config.yaml
dataset: "aerial photos of the United States (SatlasPretrain)"
image_size: 64
mask_ratio: 0.75
dropout: 0.05
moe: "expert_choice"
num_experts: 8
shared_expert: false
layers: 14
optimizer: "muon"
grad_clip: 3.0
weight_decay: 0.03
Rows from block 4, named by matrix and row number. Rows with one number belong to one neuron. Each number is 500 + 40 x the weight over its row's rms, rounded and kept within 0 to 999. All counts start at 0. Numbers have three digits each. After the name is the row's rms in percent of the matrix's.
# gate: MLP gate (model.blocks.4.mlp.gate.weight, 672x256), inputs 86-171
# fc1: MLP up (model.blocks.4.mlp.fc1.weight, 672x256), inputs 86-171
# fc2: MLP down (model.blocks.4.mlp.fc2.weight, 256x672, transposed), outputs 86-171
gate.125 096:464468444497446530512420520487528554522519503565484568473486483520502451517446505501559432520475528500457475452444541497517546461493510513432474537536446456493581525508519483473511494475617508523525451475450541486456515539505475549493461498465470426504512457
fc1.125 086:513517470510493539522483526537544554497487546469505556463481552464536523511471523457411467405486538439580541503505503590430502510564505504525509516570474437516517524589417513431493468454479493453481539479505515433517518482541494502589469579544503470412393492
fc2.125 095:480564471511513504532567523518476564517472520446430539520556544542487440507523469481534542472592511522547478479532512562555440517469451507541485532571522648505549517486500537455483559516384507464502540525515455533536444486500557550555488520508520521521418491
gate.126 090:535451487453482417449485443486538476499487482501465444440549543529394452469500526482495518478488572540490461488506501567504527477575516522491557560485450501459495450561471473500557539541469538511526610546513518530507561501492527432554491503440501443520518513
fc1.126 119:508462532535435481476464448435496498544483478513488506508493469582441490554529452535529461515478518485561515542431484432500507407435423499438498518495524555522529502484485487534520483539529488497444517567557535571470520465536540532515499470449532499487489498
fc2.126 103:453463503478524506485532506481445498525452492533452497573529428443512544502447552501534561418436533522460513462494425512500462555598552488573457516465491493458412516487495519453473498490530487446570507537588455463483495554433506502503502481516447503568503493
gate.127 096:480523443472456545530564560470540473505454564482494539531539489469456521494495527466508521527493508507430496438484493500459518509507540527550552459540491440564455561465549536516542480464491512517544408578510465532521487491487453517541424405450491507485466472
fc1.127 092:433499438525477570492456549482471560531465444515478499554512540529514474520484499445572512462471536497419487537473370451526471489518524506506429557496507527506504474592492477453498500534510498487490453528507538591508508538473456511466519516459546492459543517
fc2.127 097:546527501539497501468477447526492459469504514477570544511454497512538534482502505539523473547506484533473563537536462462530481532478512504518495511473484547499477445504524473601533476525514555437471500440469533512462457502486489515458563503525527486528510539
gate.128 121:467514526524502448505519428502504480488550445475543518520433521436496476545502546546521616482467489499508470570454499530485460433444516449470490461523497500510454497599539531517519507505595465559515578512497513523503495521464496422502489505499480526533490493
fc1.128 088:537508610460471513462514585513428483539537589541440486514549508514489444526468560473519492527479520501529452505517510471440470531554498505537512546490500545434576522496511465496474498449516452448474462537497451536451528573516505520569554495461477484515475492
fc2.128 106:525499513516513539505468472444464480477511495466482484481519530463507474511504510567553530508519521489488475486486515525503484483417537481468503489557486520536437510659505497433543446485512500590499517499499511496490521442467598478536471508494475560476574494
gate.129 090:450545537477519490524513530505542486543523445480456495468519497552441504502538530533544449511506491479471484505462495557481523424413535535515446547450492460519496534494499534432507531459457488463396521529540390543507516512554433423502487497512490466550536551
fc1.129 103:484493545474558437447510501518521576561504521497552543488623526491572544473475527464478474510565508519465389471519482574480481532497512475536466534525473499564474468516516507561457522524479500512561508494539546466461461491478498471465457521489537548531488493
fc2.129 091:522574505479494490590409508452525484532397462453531491442384478491474503470517470452516526555492471550542586552476492510493490483461499526522622531453507472501459553494527513486424521452577482410561518553418463473530500506511461491533512459529496449520535463
gate.130 081:555562463507483515488534489525574585524525570491492520505441535419472465521479470518531501504528490497501513500477506508383505502405487543528533433598515420464479526537475486455599485476542500529504495476494452480471466439472511528481466465451453535540463525
fc1.130 130:475438458481501508530564533541548476516447508545494547477476484439447556489559457506495488475569461458480566558534492499467533494458491504452514488497602555472441505468485495473457557464505593457564493512526503441518390531468560386408490483487545513465452484
fc2.130 119:484443477510487526512513538455487505506452494480449525577457425487510535491497457490533503536520512425522489589510475509445515501548568530457520464486514485566491493478524481530461572494541542400495443485507459507482428554476471472483489490455493481560501540
gate.131 124:474460521544470522434483529526406404537610482535480476517512504467517527493514468495528532575575467477441512566485451500481508520515483514545467509471482543393512561460441546482478545511463452552534426464402536542461463547516539470516467573482599590512543535
fc1.131 117:486545507430534525569475533482556473497478544511506470528508520555574567472552441559526527484535482524474488450484497546497555552466488533493568478452509538418387471474489461564517605505557498497538505560515457509439474551494546590600538463498449508540478480
fc2.131 101:499448512504495451372478467515534457503549532515537414498615469535544494579482430473505416486588467483508492496504427480533502546485526516491471569449542480476456491428453528511544536525522528504500511570594515480545579506506491490473512446455470530562458427
gate.132 072:489475457517463532535541486509582485493526481441576520463506459552514482533569474552557505455452506494534495505542464519553410515475570561527543470457473524605479443482463502441351446442562536421500411559430533494525572529421493565456543525507443525490557518
fc1.132 078:511503536537509419535475532539514499528463451472460482499431492510542588471459537519507517526516454512402516538499539449433506508488553490465489524395445508473530425469412490482462523521529497540519521550432545538486463463501457479438533530504492446452535559
fc2.132 079:411518438490421471427502548491499497584546456510422457481567495486441493542507555511493507494538489481451500553463518468520551486402498576538499462455464480472509529538468427509521500488549415496487473434450529493386421439486521509463538503491499516466503573
gate.133 107:532491500518440478531492485456609492485497554478496474467440551588598453485468461521579532500506530526441519516446490509478456500499491566483557479461422479482494446461471519570530481475475480507471481532569477473490551602519449476461444448517473540463482465
fc1.133 101:474452468504488503498509525470491442507523491496456531596533510528504486578503489511468529504462547465507449487475463516507441567543501421443518452482523417541438453474551585500461555487482494562525489530490567474556509512527554464476501528485468502492450532
fc2.133 090:509484512482507478521510480528412507483490507495475525461494535413516541524486475481449482498431555499438483512470517448530510513542473441492540462558522587501534445553481448575494543537552546484481525495497466478492539438460531510540529482518570470488459387
gate.134 087:493446469531482472417478473480504463450488443460501535500449474449554465521539479499502454492526476478484512513532504529471567491581514530554486558466442517438537534514467525522484582530549490519490557442518478468539527554469530510461460476573508454541473501
fc1.134 106:465453485549504523452476490533426465490543509513477543498496530420499567545505555486487458445452505474504493471456446448457536464524487572557469492518449512534485540451545514547455506493547616492477483466493460550520522495470517540518467512407503521439542458
fc2.134 106:521551530483468483505499490481548505522517496445500489483423471538431494478482500496550553465512475579547482506520579486531510505378521475487531462536531466433500558538531475453534448533459415447464492464472542473462417507522475549517519536548510478548473447
gate.135 084:590456414441580535513493526507549464531478506511517519502542560543415580517570509562399505518506528512629472505515508437563589537499511517452521480468463439491548539532497451499488465491540499461539471519543538468469512477484467499580487494462425479451445499
fc1.135 124:524447466481548446514514497494475505498523446454510537498530458459453523560508496477469531524474534467558507479482482466485508494505514468485499496476466511402475476486457473486520470491485570408466529518510529532566545340494508544541500536497495615524485568
fc2.135 124:551344546509530448503448489495464517513515520451525512539482507466448466540455487470471494465515471492496467508500443477515537472557549507514499424432476553438454476435473521433507525484497585424501448505589467503497489441448565489507502469492526598514577526
gate.136 105:529524472544448450462468454491520521526467519467488492456434511491502463486505526497547550507470516480441577492517519431458494499534492531490467463557394474452396532438494409533523503499486547525500573448524493571490484482534505528491491530505442524499464454
fc1.136 110:492523527483550570544537539497515450466528499477479486404510505484517506545493485513477518451556438457474488523376547468475577537536473543534500480486540534478549410404464540485540517520509489440481519467491525448522489512491522480537580416522546467557476496
fc2.136 104:464516526471611507509553505440451488493482513572562482486497442483560462506467493588445519458592477532497557530500500526556511536583477530570488525504508479472481508504503516449521558494579471454515483475463466490490581473527434535546508465520540437519502528
gate.137 086:538508522549495438507580466518496482502468527476513504476507493508567461469540499459531552480513510530504486497461615494502566535539431506488506484525506548510467491521485444594461517517516504547527564562566549489558487490564514441554592508510439554460512421
fc1.137 089:468462517521501531479482563467510474443528465494507476553487547566462546477527500511500445509507471531474490419511444446523491464501536526462477492448458474572540530490557435505464553492558515550482426467481450498464550558395443605444415583449551533524502540
fc2.137 078:467524516565475556508526486496470530435451489561518541582534474470516496560480474521635533431475539479510526464486498532524481460467566534486549482454480438543465482455505509467461452494478446523556516540548528517546569501453573531505485621532459482577460522
gate.138 105:460461458471533484509483516469543554540473532480518548454499473463488472486532520518492493465504441481452507538554502533448420504479482539451448502466512475467499467539532441526459513477470525481504512486502459582495462454496483452512439522447521572428605480
fc1.138 107:537554515541490464497509532493537566519434464428494471506465481426464480502453473536495483446479536571522558490524437525502462521546473431462510489530534575518470430488499554604492508507444373438561525491499501565515466556531482515536470503464469476487520487
fc2.138 100:499474524527505449564509553496545525491499457487459457474522465483454462495540443512534512499505467478495594422467483536535444474540490446471458513546516492504499492547529543521489491494443434522513500462499576540475530558478551478513504513485539482491451523
gate.139 084:487485545495500498456391535530598472463540568582478450564432442438531572547472475535520551492447517545466464462485509454509517461496494483488484551499488556425487544571518512551578548468534487475423473488513546500578450535472496503563448548455522454564472429
fc1.139 102:482507518453579429467594513537442533534500503458530512413449568506596498476490404482544521471495508486551506472465454518477451554472503513475496458460504535503524446494523507559515514495452526584531480549483521485462536526489532511503406501495528558544466532
fc2.139 093:523468537508503508531439456523477495465511537534467490489512477516451475482444530537477449456523499480421499493431499467499517535452490475451468513516457434468545482484493467479520498523533489529491545467534452513477474540420393537489506529510530477505406461
gate.140 102:535534556490539458496472518564565419593522528436494563563487511568458553455444524459465520577486507538528510488449498446449500465386425494509513462496510474494481568514515496503492551517485513523423481523477465567464432485513453441488510520547493505509515545
fc1.140 093:500507529454442570472484453445488547446560471516470463520504492528442482522558482489530500446534478545534467488534499484533510496521531536509495528506415473514514419530464525561523440441494557488573622502562537481430568508533610495592493479484533494492463486
fc2.140 097:513494488512484426483479467557444610503520484512478489526597481490455466485556523513557468520535466479542540544513499530473491488565419479558568455494476501489566548514434452470493538550496450550498444462511514519536471567460572491477500468526518562518518521
gate.141 113:430552512497508532521512510546462476530486549478520463407516459556523504539568477499573512443528458522491555490552504509534571491504435455488534450494438515478397453515433479442488468505503496519493503498554545463477517488519484511484521514534492533523540511
fc1.141 103:527593448452490495421540517565513521417484498450514503417539497514448457537511539503489442503516508507533528523506421584485507427510497471520591474483430508524481455485490466467484502507549540478489555472533514476449460466469562509504502569494522464498498532
fc2.141 100:470558561496526518569505461491468484467534450418488500489537486466510537475508469510516502484468499495462505481539495556461603516475470500518471503499465526493489552501508470505466513474512507484476547501479475515522541510568573524461482473488456530483566572
gate.142 111:528477542454514571532522521495610570482521439510520487476495424487523406538523472477474485447494539580555490539551497464474484428479557510532526422516502529460520440500532552505494520492524501434442542515509467526508534530519501533465476525483495476533459521
fc1.142 102:473470544551479533459475562499496513468478458487480554483429428514563484566548413528477503475487508634500467507499463566516416489550530528515513453539534546477480503524507508545535518551509472462532512530553467473528509492539485557513464468506491458506483482
fc2.142 112:517441517485501461534467575461525563482470444526507595520537526450454464523503462515446443447524578576364526498510552495512516521452488465496511512405550551366514470479489449489423544495528491481475561525482480509472558437513598486476511492462488496473490502
gate.143 100:518491553498479512511561483467580505569530477557436450491434428492520475487472526532525455478478512495532513520583517479562534488506485459550512578475614520515545455550443461486457441516526457477449601499506551523523447489508465508539462517520591506587460522
fc1.143 091:526503515526509450416484550556513449485468500489412465562503549503493488494495504488495521513457522500446552522510552492512481548511507527514533482534519444508485487477515422470518465517576488522521477482489498474464558582520488563418518516576460518463504525
fc2.143 094:484465589494526496504490508494572519514530475523447487590535437444439422427448497513495481500478471471492558539542499451510461508536396532534559499464551492531495489534530457498491437491482511569576590528505507535470554504508496494478472489484515493526479519
gate.144 097:508478542501478486483409506531580544550531473453464533523441504422513575489448492417461465509512527438512519494430461494459487531526473462441512472509474489549486483600474515523440525441533528490503464484507471506492524579454443505435568511514482555514521498
fc1.144 101:500515477537490541467490523505501527540534526477514501501489480448518576548465483445491489495448512452517485511452498494456485501517464452485487475466488480534451477564474476480450439510525486450423520452503465499508466529484554425417584464514516586508497555
fc2.144 098:488548491465501494528532460457476399513521462562481468449466555466498556447464501501556519510484501513500591531576492467461552517536455445580440478523486530463465504508492501578580459465480491553484487527573552436540511506526566430503485527474493555493475515
gate.145 085:570501484538535532523420549518541598515475503519480491466506493479545523508594529514530456507507537441475469524502476459445473506429537472505473427519404505434447498479575500436479527492458473472509572485454459540464553547467440475469480518478561511509540455
fc1.145 092:506461547466521545507553546447488518533413582417542407565527481485575476485462539536496476525415474502488470519538541516502494468445480483531502482430464485566452504524392487494477515532481537549467472539497512493540450507497538437512516451512511503476511475
fc2.145 093:463521545490437455428501439450559479480465538485455475449432483536497599558510572469587574519531492510547485547561473471471452414412481489498462489532419470479505513536568529562474445506508441383477557433600470470472533478480561529477433500515541504441436452
gate.146 096:482498490458552485470550470509487485601572490507557486499456579435394514534486495515539510482544475557513534526483465499451456488531482542473515410483541515442545550523584477482487577536558479463580463552556539466544512529540494485502516535485543500477456464
fc1.146 093:449497454524503509522456577487461531459491585462533495521508508513437506513522508461527514433525456500542503480481494473517538484537474538478560524591527412445505483496529520445519482450519520494469523478544428487542506516519506506516468436561469549528466526
fc2.146 098:541500489500508476519562499525542483496489546541489515553499469435461492485493560542466511454478508463500513508515529511501512453505562475432493458488530552529583464421547473564476492546448510483558563512506511560527432502547438540490462508473495506478480475
gate.147 119:497500536548495458487553509489513491473551487505525481497494541435513472549564518532511555534450499488476549545474473508483464562477491510479530441514517491461507475504476460485513493499460483519531527547520491563467494479455630493499439533502515484489480529
fc1.147 106:510551522572453546497505518464495492551416469519530534565499477398473518460448504517512507498525503530522505497509482481493512450520488489500490567562521490616487515496508509570446553514574508526500471533521569479529525506511454529440505442510466545495567506
fc2.147 106:504519519450503492523511450515548561517483502510472523515506565503553527475562520600514500490442459461557540416433478435497484532498498466381463541585542513507563541560564512530501587501484469490510482436532467512473525524446490485445590522464459523473563544
gate.148 094:514485527497430520521518489526429452468484516473446521442509461547500449510445542548466537530511523430535538483483458525441485467514497484516482511554531540497475475493508405436497500508511536564493529473466497528525484504494536586541461546451493472462496466
fc1.148 114:475461524445569491467442475439453433573478520538503532563508505595434516487515503466564487506573494547491529561499448486505535444520397525536540445478486532474489481473560424456444510474540445494471582580532454438522545414560537556529471494513491475485473477
fc2.148 098:469412500510536523524453519484442475514481435504528500567539497642549569502550462463483525516515526530478558543489481403549494462569553531504574447438481498478481503540471531463482548504516494544450439532457553463568540418547438467534533523453513560415516512
gate.149 103:487479477494456467574522438459486474509513529529504393504494500502505493478504569494491486570509451480527493514488467569489501524484505469418514519465557483419527522487461449501583517557438439514454622541517528501469485575512390518515507573484552544423428567
fc1.149 088:479533421529472491492528464484476491558547525451425504483442523445537519521573465480505515548487481513582537492508475490461489454474512509449518512497537470403505525478518458514559460479542464502462580472581533453450512472479490472508503563516510490458472485
fc2.149 093:522466492521466486527462498506401482493518437537513491495549506495473480550457504495505497530574592506484498496475541450505511475506460488499491458520517526460540444516405429580396543542572495425550477466493477519488515541481561500494505518487479435504521493
gate.150 092:574489550501496506519542499513422468484508555443524497508454509485533497451390471536503479498611534555491482489490419514452492485522508455549470518486509461474511547535511475479474508503451448558510427514519464492511430480478436508505528469440447563466470524
fc1.150 097:496484522456488458577463522493458542507378501505530436462487566509485496550518522494489535494455510531474535448498506480496440540484530560511469490516507574494503464510510533483516528567539564544555542485476558442433498571490523465486428485514493489529516516
fc2.150 097:537481500431568488474485528503457489530533520496525408408476601528437465472527501512465476515510527501513500448515494540467431574511510501547478517531493574445445495480548478506527498533523536474482493465465482517484512519535478495519544460524569496449472501
gate.151 086:512549441502532493454467527429546468538449522427439565612511457511444545453458546551489455463505519481517503526448574536485548468507500468483429548481509438595470478547458501520514453502503477495549484523563455530534471541532455563455525473520538503489527537
fc1.151 103:508499477491477490511431459505454476561552526471473528539491496485513482545469576480502468443509488512500516480458594509448519531466475542525493523465533541557565475511531446557536439478466518490554576544403513464474513442536457487521487455557540507485567547
fc2.151 092:552490557538465466562500537514453485483589503544455413561465554531409493455449528450464446571480511479530516473498530439509504564477492510534458533514557503487522465449414491473480464446522536523525473492547509537469527437570572375469534542525520426473483443
gate.152 100:390449475465552507524478516530516422497537486536471477514476527536448443579547486445506475537424545536562551543466504498516490520519581479460523482544512476482491546538498538560504513496513441472570533474483483549365510522502557460565455480457528559458515451
fc1.152 108:443416485455523492585535446535533541588512514494485495557546431487434490523480498499517523516537552492468404505509503490424500484584492526422463457501502516498455476474571412519467567510434498472428532522562492499527580496531431509453499504474512455551496527
fc2.152 104:497525474516513483536531469531566521492499550422508507491558483379460508529520530514537439512520484518458469426460413498452532497511446469554495526468475385424479508525499480531510514540411499583429516502525554419495484503559472491455481508478495533512527569
gate.153 104:526566492526491451442521435455481563520497496553498491503525507483431487498454579483443412479467530496485492511471554484507535498496534507441419469494474514569553477512469506467534422542521571496510561454455497515508552546518422511492551505505459409456489528
fc1.153 103:505528548492499522500527430474497487493533564508507613508510498496464563516472598403506452530514485443507539486497531499458487473508539494499493444511505423535533466459480585520537448603437504473597524534516484523547482520515466458479486437483465455551475560
fc2.153 097:504588439449599504548530537462488533495474472432473529513505513533481533511520546489512429569513543503467522583508497449477509485448486461478458495537514535507565506490485516524433542544487498490482547481430465546516548527574521445456548492586508532429545570
gate.154 099:511462473608488511472506477510558527533500535488457500492473531455524530582484503459538486542504510513516523466524543481515522467469481516528487513458481501491461410463505524558530525518501500490465487458516579575475487506463498473583420599500517525567451408
fc1.154 101:468538453489409496505500520573469486525488495504527493549473475555556499522504494520522495577523488471493493586542490563488529514471515456510606489486492483528451464532455505455490532508520491533488529499535520494495559528508494512522531520548521491443483515
fc2.154 094:496449544441513473478480586458541413506499608532491453522503516498529566472543536527537520433453475460505462461421535579545422565514489499527525526463514444452501508519475514511506463569413491520498472477469551513514573465485586500563529428414487421548532486
gate.155 086:494490554504395522551531485519542473445501541525533500577504447526437501573500464525576516537476463421483464541480479474474504463552509492600460528438458424480514526542525465475460465529469465509453503495483458434447452475440552437510474379395510526505512496
fc1.155 109:489552531468498513524475490506510559522439499457459481498466524483542518501509589465469448459471503473456516511480496509494480531491513449464423439546589513521498461560514544565565494440558432418514494489486496565493547494567458485501410549486538456456518479
fc2.155 095:511495516492508410477532504458464548492483537482430514480480509519514407469455491531527448553506487557487589521483503480527547456494561500480499539559539543516558431519452564563490435494523449449524495530394475523549528511581469526574558516543540499498478552
gate.156 096:496468457480447399517490488426507472557546484487526534461536552506505420572485445594470485506515452540557471530459478515496524551486469498478440492523480534505524539484442508433562573563468461541504569493580489530518466472487475395590546533456476471449524463
fc1.156 095:543564510489517499480529486517531519576461528442454577469444470416506520473550458508553528512468536548487545503560451513493465525534516484465530477518491502516453465536477487511568489502464535518419504500484494485485473429496474541538527532521493554426482527
fc2.156 095:476468505528496442411489559510489521414514511544560494501553444479453432531528495486479501495518463458514433441531469537519479513472479522490524470480556496475445446461525469448493578495467491530467505486538539497478518479457528443519589477581427426543494492
gate.157 136:471452467442436467522536527528500403559529496566447439536487471500486459539552503468489480575479492483472454473514543489513499453546506521504686465494469490525454414405465480509500474471467462501554469499489504533501516532515514472472500555489499477465460442
fc1.157 118:487498452505508516507423484547527448492502409582569527525488540520515430503553491528573478515550510515490529488476458472474502517497487536500481483519554445551516510542510495541547498555416489476489462479427496472545550496536531474544475455511527558548484471
fc2.157 112:498501502501521496500505500526513570477497519472535495528501494471474508512531449483511515513492473498499459441528514545504484578503430497534377468472469473499526549558461494497474490487534534489493491521612512503503478474517449494452516557510508461500423563
gate.158 099:491463540515530493491486466522462481415452459490492553559421503575498543467517532530501526465437447546549545464489503504489459529510505434597524526454484479534486462434530522469528449476498471484440466508550546510494550498464487475494506500457487415473586476
fc1.158 092:530505552442539521485515473563487514531509491465449506537525472590504454513488513541527469441483529520517545515512487562499522565485492475524512566573514477585463535506521480507458522439464396515523439504466548447481494505417524498557395500432555425484472441
fc2.158 097:427549518482512550541444505479489507509483562450519525514479486601449481520476465422438464551507468472532534496535513496470444439484540567487487518524469513502541535487514546500392581535503490521507510465543598522539488480435416458499497501488543498536525445
gate.159 092:488533461471484441526469439518531512404498463527476491406555549464461565527487531517510402488549476432534490438503520447453579471465435539523491494499543447513532493453514521506536486532513502452498570549463490493527485555588519509523537556553578517481529471
fc1.159 085:480530512471530451515469473559501465404477486506538453521512516451463529498531536488500477493469433445543520458478548499512528509457421589489511478520529438505489523496515551558481610490552470461485532481492491435442507523568515470530511586488522479389609466
fc2.159 092:483532570505477486516569523457469508512502524450497470546583466530486463487531511494503583473529454434487489468509473519518510504520509502541508454458485491507506498525491512514515569486457541517464489477511489558511486466544536497486434521534528507538457510
gate.160 095:522518566551477493540453500497417525456372470472446500494491529492536494567526479479547549459514458537537534480477500464466467525513569484466438538479467497467458419353512484528471493458503489523431494506535509477474452467519498562501512529515545575527510480
fc1.160 096:469494529518501495468524510475564511523493539448543454480477514539466449484458500431522464513518530498434515537479495496505525479433483533555604487463516454447471528623511529530501507533451519507505488479493445535465512481433526533574483470549458499553486503
fc2.160 093:441567475486478533535539491431525456423414598434454523507481496481534554483460523532517457504421451481445571493375484492483485486496404490451623567476534406494485538523510515495443504520490427503440434514502519582504413453417578478540537462458549461503496548
gate.161 084:504477546482515590510555499478529451460549474536499549446398492487511497535515575431531508476552527471563484452548540494419450460535550518592488576540446536502472486471575512547492499484582500481563420517567507490528499457516589527505482516451487433542511500
fc1.161 137:431491512474460480576451523435504460459457455541519501472434513522453506470533516491559473521523444532540543505537507536505499473555484497464459545470503529518497477484452470479493464525525556461499498470580536455554533472545563442519550557511455555501523524
fc2.161 121:460523490523500442473510485503514437473504514498470549439485575494502485508531429471405523491539490591510503596500530505546449485524526509507514527445514473475554518458514447531490501531512426463534469482632537470504537466435447531492564500518520449471453450
gate.162 105:469567445567481496495539554521510530454478514472538573588483540518496577498468548418545481540374449532515422458523522528462412477521537514501506469530483555472400511529491510528501570498488599404491548544558510487470538493517422492569548563491473571426446528
fc1.162 083:531467559442476522499491523487535516508524516530519457508535540453463540499553447521403516465531489468528565593465445500518517487570468585506453498424521488505502449466529490550473490422474498530554423478482497468476494534539596579395423512524503485571487520
fc2.162 093:486525519484466529505496518469439510533476440530540479451498532492428471557542532489505494447529504488503523457551514467504464524550495484492479546531496515424448492557508552505454563504489508457556559503465448486511518490543510544573552450557516487498467508
gate.163 113:487483398497488423497426532513487446506579536568526514529529518601407561490542497452412484453447495469507496552528501485469519473446470517454503521445499478467515552494497470484489509492578590444458454515518503502509514402555519507487536531509405494463483559
fc1.163 093:449531523522528524480470489517491517492483531555491447537547547563482554485488509511440470477446542494500495481468471488585526487492517461431445466454572506439523529455528547479522567508431562408497564529453622476567496488466532455459483503529449531473511538
fc2.163 105:508457516511533561467538465449488500436470527506517513505451411392522453510493545525599489509488476513478485417561502510514518519515514511568512505516464502571486503440521441607510482514545423540431482461518509513473499563522479500478468530525533477536514461
gate.164 094:532503547557450513547469495461517452472520455558600504519496518487432453517497502510521480592495524503516506495542495415458466542422476507490616559499513500471443550554582463464469524526471415467464481502529528471462499460486489519533493563486443442534594524
fc1.164 118:507473477471485433559583506527549521483418487498551414445483483474487484480506495506536484607499499445501554480564508450480420499518480524459490542396513505487554480513514451525541496533469532518570496493557476470457585590489489453463490521529511555439517500
fc2.164 109:484416499491481454463483470479526470482451539492479484452485504476452576519465511462525477496516515497577479587493502511543476489576404478518489486409516449476488498448496397584515513497521531432552506516522504519477584573472502499468539499515577540534548515
gate.165 098:525469508529454439480469495475494440481498484546501554436456442518474464465535522522500424538487456577529484488437406485565530546470447517457471537406534546514406560531564492436519465442542479492496444450491471545463498477473524519454483463464477446439490528
fc1.165 091:495481548544465498577406558463541531468468491466465548445463567494479537472468572557559435483493463501489436497529413506420562522471514500507416493448508554583463453477527525476500503459443524511497505500508590525440525437506582495509463529510482474465553529
fc2.165 096:465496551540446449457545422463462412537544509502469466435498536482531526401473531456513580535542543535485486439541622530512479475453511487541446461578433484498531508458510585475481551547473544467458507530486464483539480487483495485526525535492505522614416469
gate.166 104:495550518534476555495525463522535475510489546457476481532431509470536510485479527430578474448471574533451554514493582500492450433513555464468501539541442522452441530506508472506491432479438455557472508524456432530465467537482443457573476611460448464452570444
fc1.166 082:469454481523528522519483436487522496552543501451491490477480480431495510535530510367520552480463538501501557490509467516438475471509522518459533496493499460437440495539549461611563470536485443472442523529473466488464527463487525406524453514446512549504518502
fc2.166 092:539479540450502481517493497472533475522462464443508497441470516474462539499539473478464506434496452504473471444465506522477498450516550514505536499576529518529531482520528595491513545479556527579455499507496593507510594466487617504467495427511464518521527488
gate.167 107:410546483531494545557493481477466506570470518435456430515519455472466471543500489516496467468447451484566489501487463461529440520517446527451474522509468452616460516532606425483486521538529457436546444438552507447479508442541495432523487532490568496487519495
fc1.167 094:388468483592584549484493551535491478482486500510469438523613522486546491517417514458455545503434427512513504461420525503546526530507525494518425455517493541541453560546542487579488552511511510486471460514493525474489508518537480526464461457445527464433523467
fc2.167 112:466493544517504521504514532529446529502544438462499449530519521521453549542482574556497515528539457509487475517453426514500534460489477557519472461531474466501561531505494525535500464471441489497566511499480471484481482488428586525543599452465574508506504511
gate.168 106:503572442487610518555521518452528515547522566519540434551542442474473485556468515487511518530392483556493429493390492514436546464489490491454510488552550538471473521445557506540541502509509487500411520482502502560467553415473534427537464444451518450493538472
fc1.168 088:550459367534464521510453461523507419482494532589495507466439528541527428451508502495462530492510534482480483479524514460496474518479434445484532522500492516469486488478496571477532507530506529458527537470477448523516532461521548462534475534513484431504595515
fc2.168 103:521589456440471587476538540485508540500504535500557487544474550486498495544477469486524508490480465488471496508453445492489514487510543465498523542548535507508517502488523477511504498486479497483527480499546485518555506481485490411541536523505553521429561472
gate.169 105:578478507481579564487584483516553514486507456518516432544485496514474450547500548539482411489587514507493552556486511511500431434500485560468500416548493477573527544533550480535474516547467517576437464483495486514518545483522454520546473540518518474399484508
fc1.169 105:390486464543472490448504494512562481508518521564478489494467553508512518529471450542477499503424469489454465509488475497482461449616498438434496559486562540428535500457500471487540488494521494480551553482461447546549498492475563553471528553487501568554497517
fc2.169 104:488547473503494514499505544522541516538526522520561495455537450486467557449518468541435570479522521496522538493504562531522528491489576485558568517401508644457512470473509469452510518524537492445634585518489509524486450437401430483494508509451482451464489554
gate.170 086:529521482533485532546560553472477457525488513466510505558515479464442547493570504497485511502462498462492555512595593486500492513465502528483517460571478526563467473608546430467492432484481509465534450479467505486519506502467444512571480497491381539585435471
fc1.170 094:458481533485497537447597546434525498497358509527408511519481495493530470488470485533629524543431561504507468490544492495530458566477564432482514526548465495462464497533505526537523511536500450436501538492482519494471466474519590495524522515512531496532498553
fc2.170 093:540461504543516491526451472445522579443546529531462562544480426525592475439436479545534528501522479528532509544496488506489516534523552463540484575568541494556502505526496458541492488515552435601452521540498422476508496443466497542503479452515489466448499468
gate.171 089:534483492466492515515564468395473501454546489464531531411567484527564434471460513523527499554484439483552433508516543524420559529467510545515496485482405472526515544577495492485494519505475502519472513476465521471483445513403491509521468442511493529515472491
fc1.171 096:490463546496479476555549398419587503473568476497527494530495508438544504451494488508486528595434472496520445509617427483478517466439550572473524480436407491539509521518512532438510475500489512545483470504468509482443495500445468604443491489573468469612525498
fc2.171 097:543513548501511500509472516572499515490521479482563472521422526500519490490485535499510474477491521499459476486530482431512476570522480457566536505455475500530473457446530508385518561512482531519482478505504544495474539421501529552496499518441483562504531448
gate.172 098:494518525500475551477490501487502512487515534492496470492544505460485424580501524515518467462529489604489567535497518539546557480485449453528528470501504498500562495526487485563494485526463445511554466517512535502501492543533521580465500488469508489506518461
fc1.172 103:528592545466493498498505491481484448478582517521519522502482459583535487502463525552453432489508528562462515533498546496464476526515489503472442507476461473502533487524478531489470481537553450592454463462492507554529548496537535470585605444531460405468482489
fc2.172 094:465531530572530482524505522462492490509481499527445518593450542583502478557570498480511506513409498539553477556531509458451499503493554543485435566423548517497447429503461528526480463466495423492441516466562525530535576522556474462469556509515471523481451594
gate.173 118:610525527510518478506465561504465513541484488533524499491459531464547511536488417520397495505488551527503514488418512504455483501500533497483511481535517487506484503500489523444520527522466472456467448476454497539466428512485477501455523425543500529514490429
fc1.173 108:463466511521586494511522491458460497485527510498504525462492456493465451509459507523559481493574435504537591583509514544509561543584437516511478613458520475477478456504518494541473532471535454502496500464503468518523539488518540485476525555504486559528471574
fc2.173 107:489517452493555492518499512488520501556501528504533431501510474504542479527429440542509558408463528470534478580544481554503467550483505470465533473483547476532504465455504504496580499447478457512494510505536540489498533576467509415513526510541511480471518602
gate.174 102:593472580439458417494563469486461471493445515523423463467446547557438514566463488457498542467466485511508468548440413504509495442473509533530539491460509472553476452462511548524527564522476512493529597451544591524443455500539571519463492453539428464513466477
fc1.174 098:481564509530482467478509518464447519527462504467515543459491509468437446510488471463452506486456546443477545558553472499474513505497506484538478527497482474530465528458484509463493535532600542493512501456529486532490535515493462377476441546458520556488455468
fc2.174 093:476496548501454539486492497486537499503501489455483563580531448501480430523545465606571462464489539465479538528520532507544478538467554425498495506500487479451501567438476465566540524451512570500485545542486436470496602465488502558520502456477411509534472553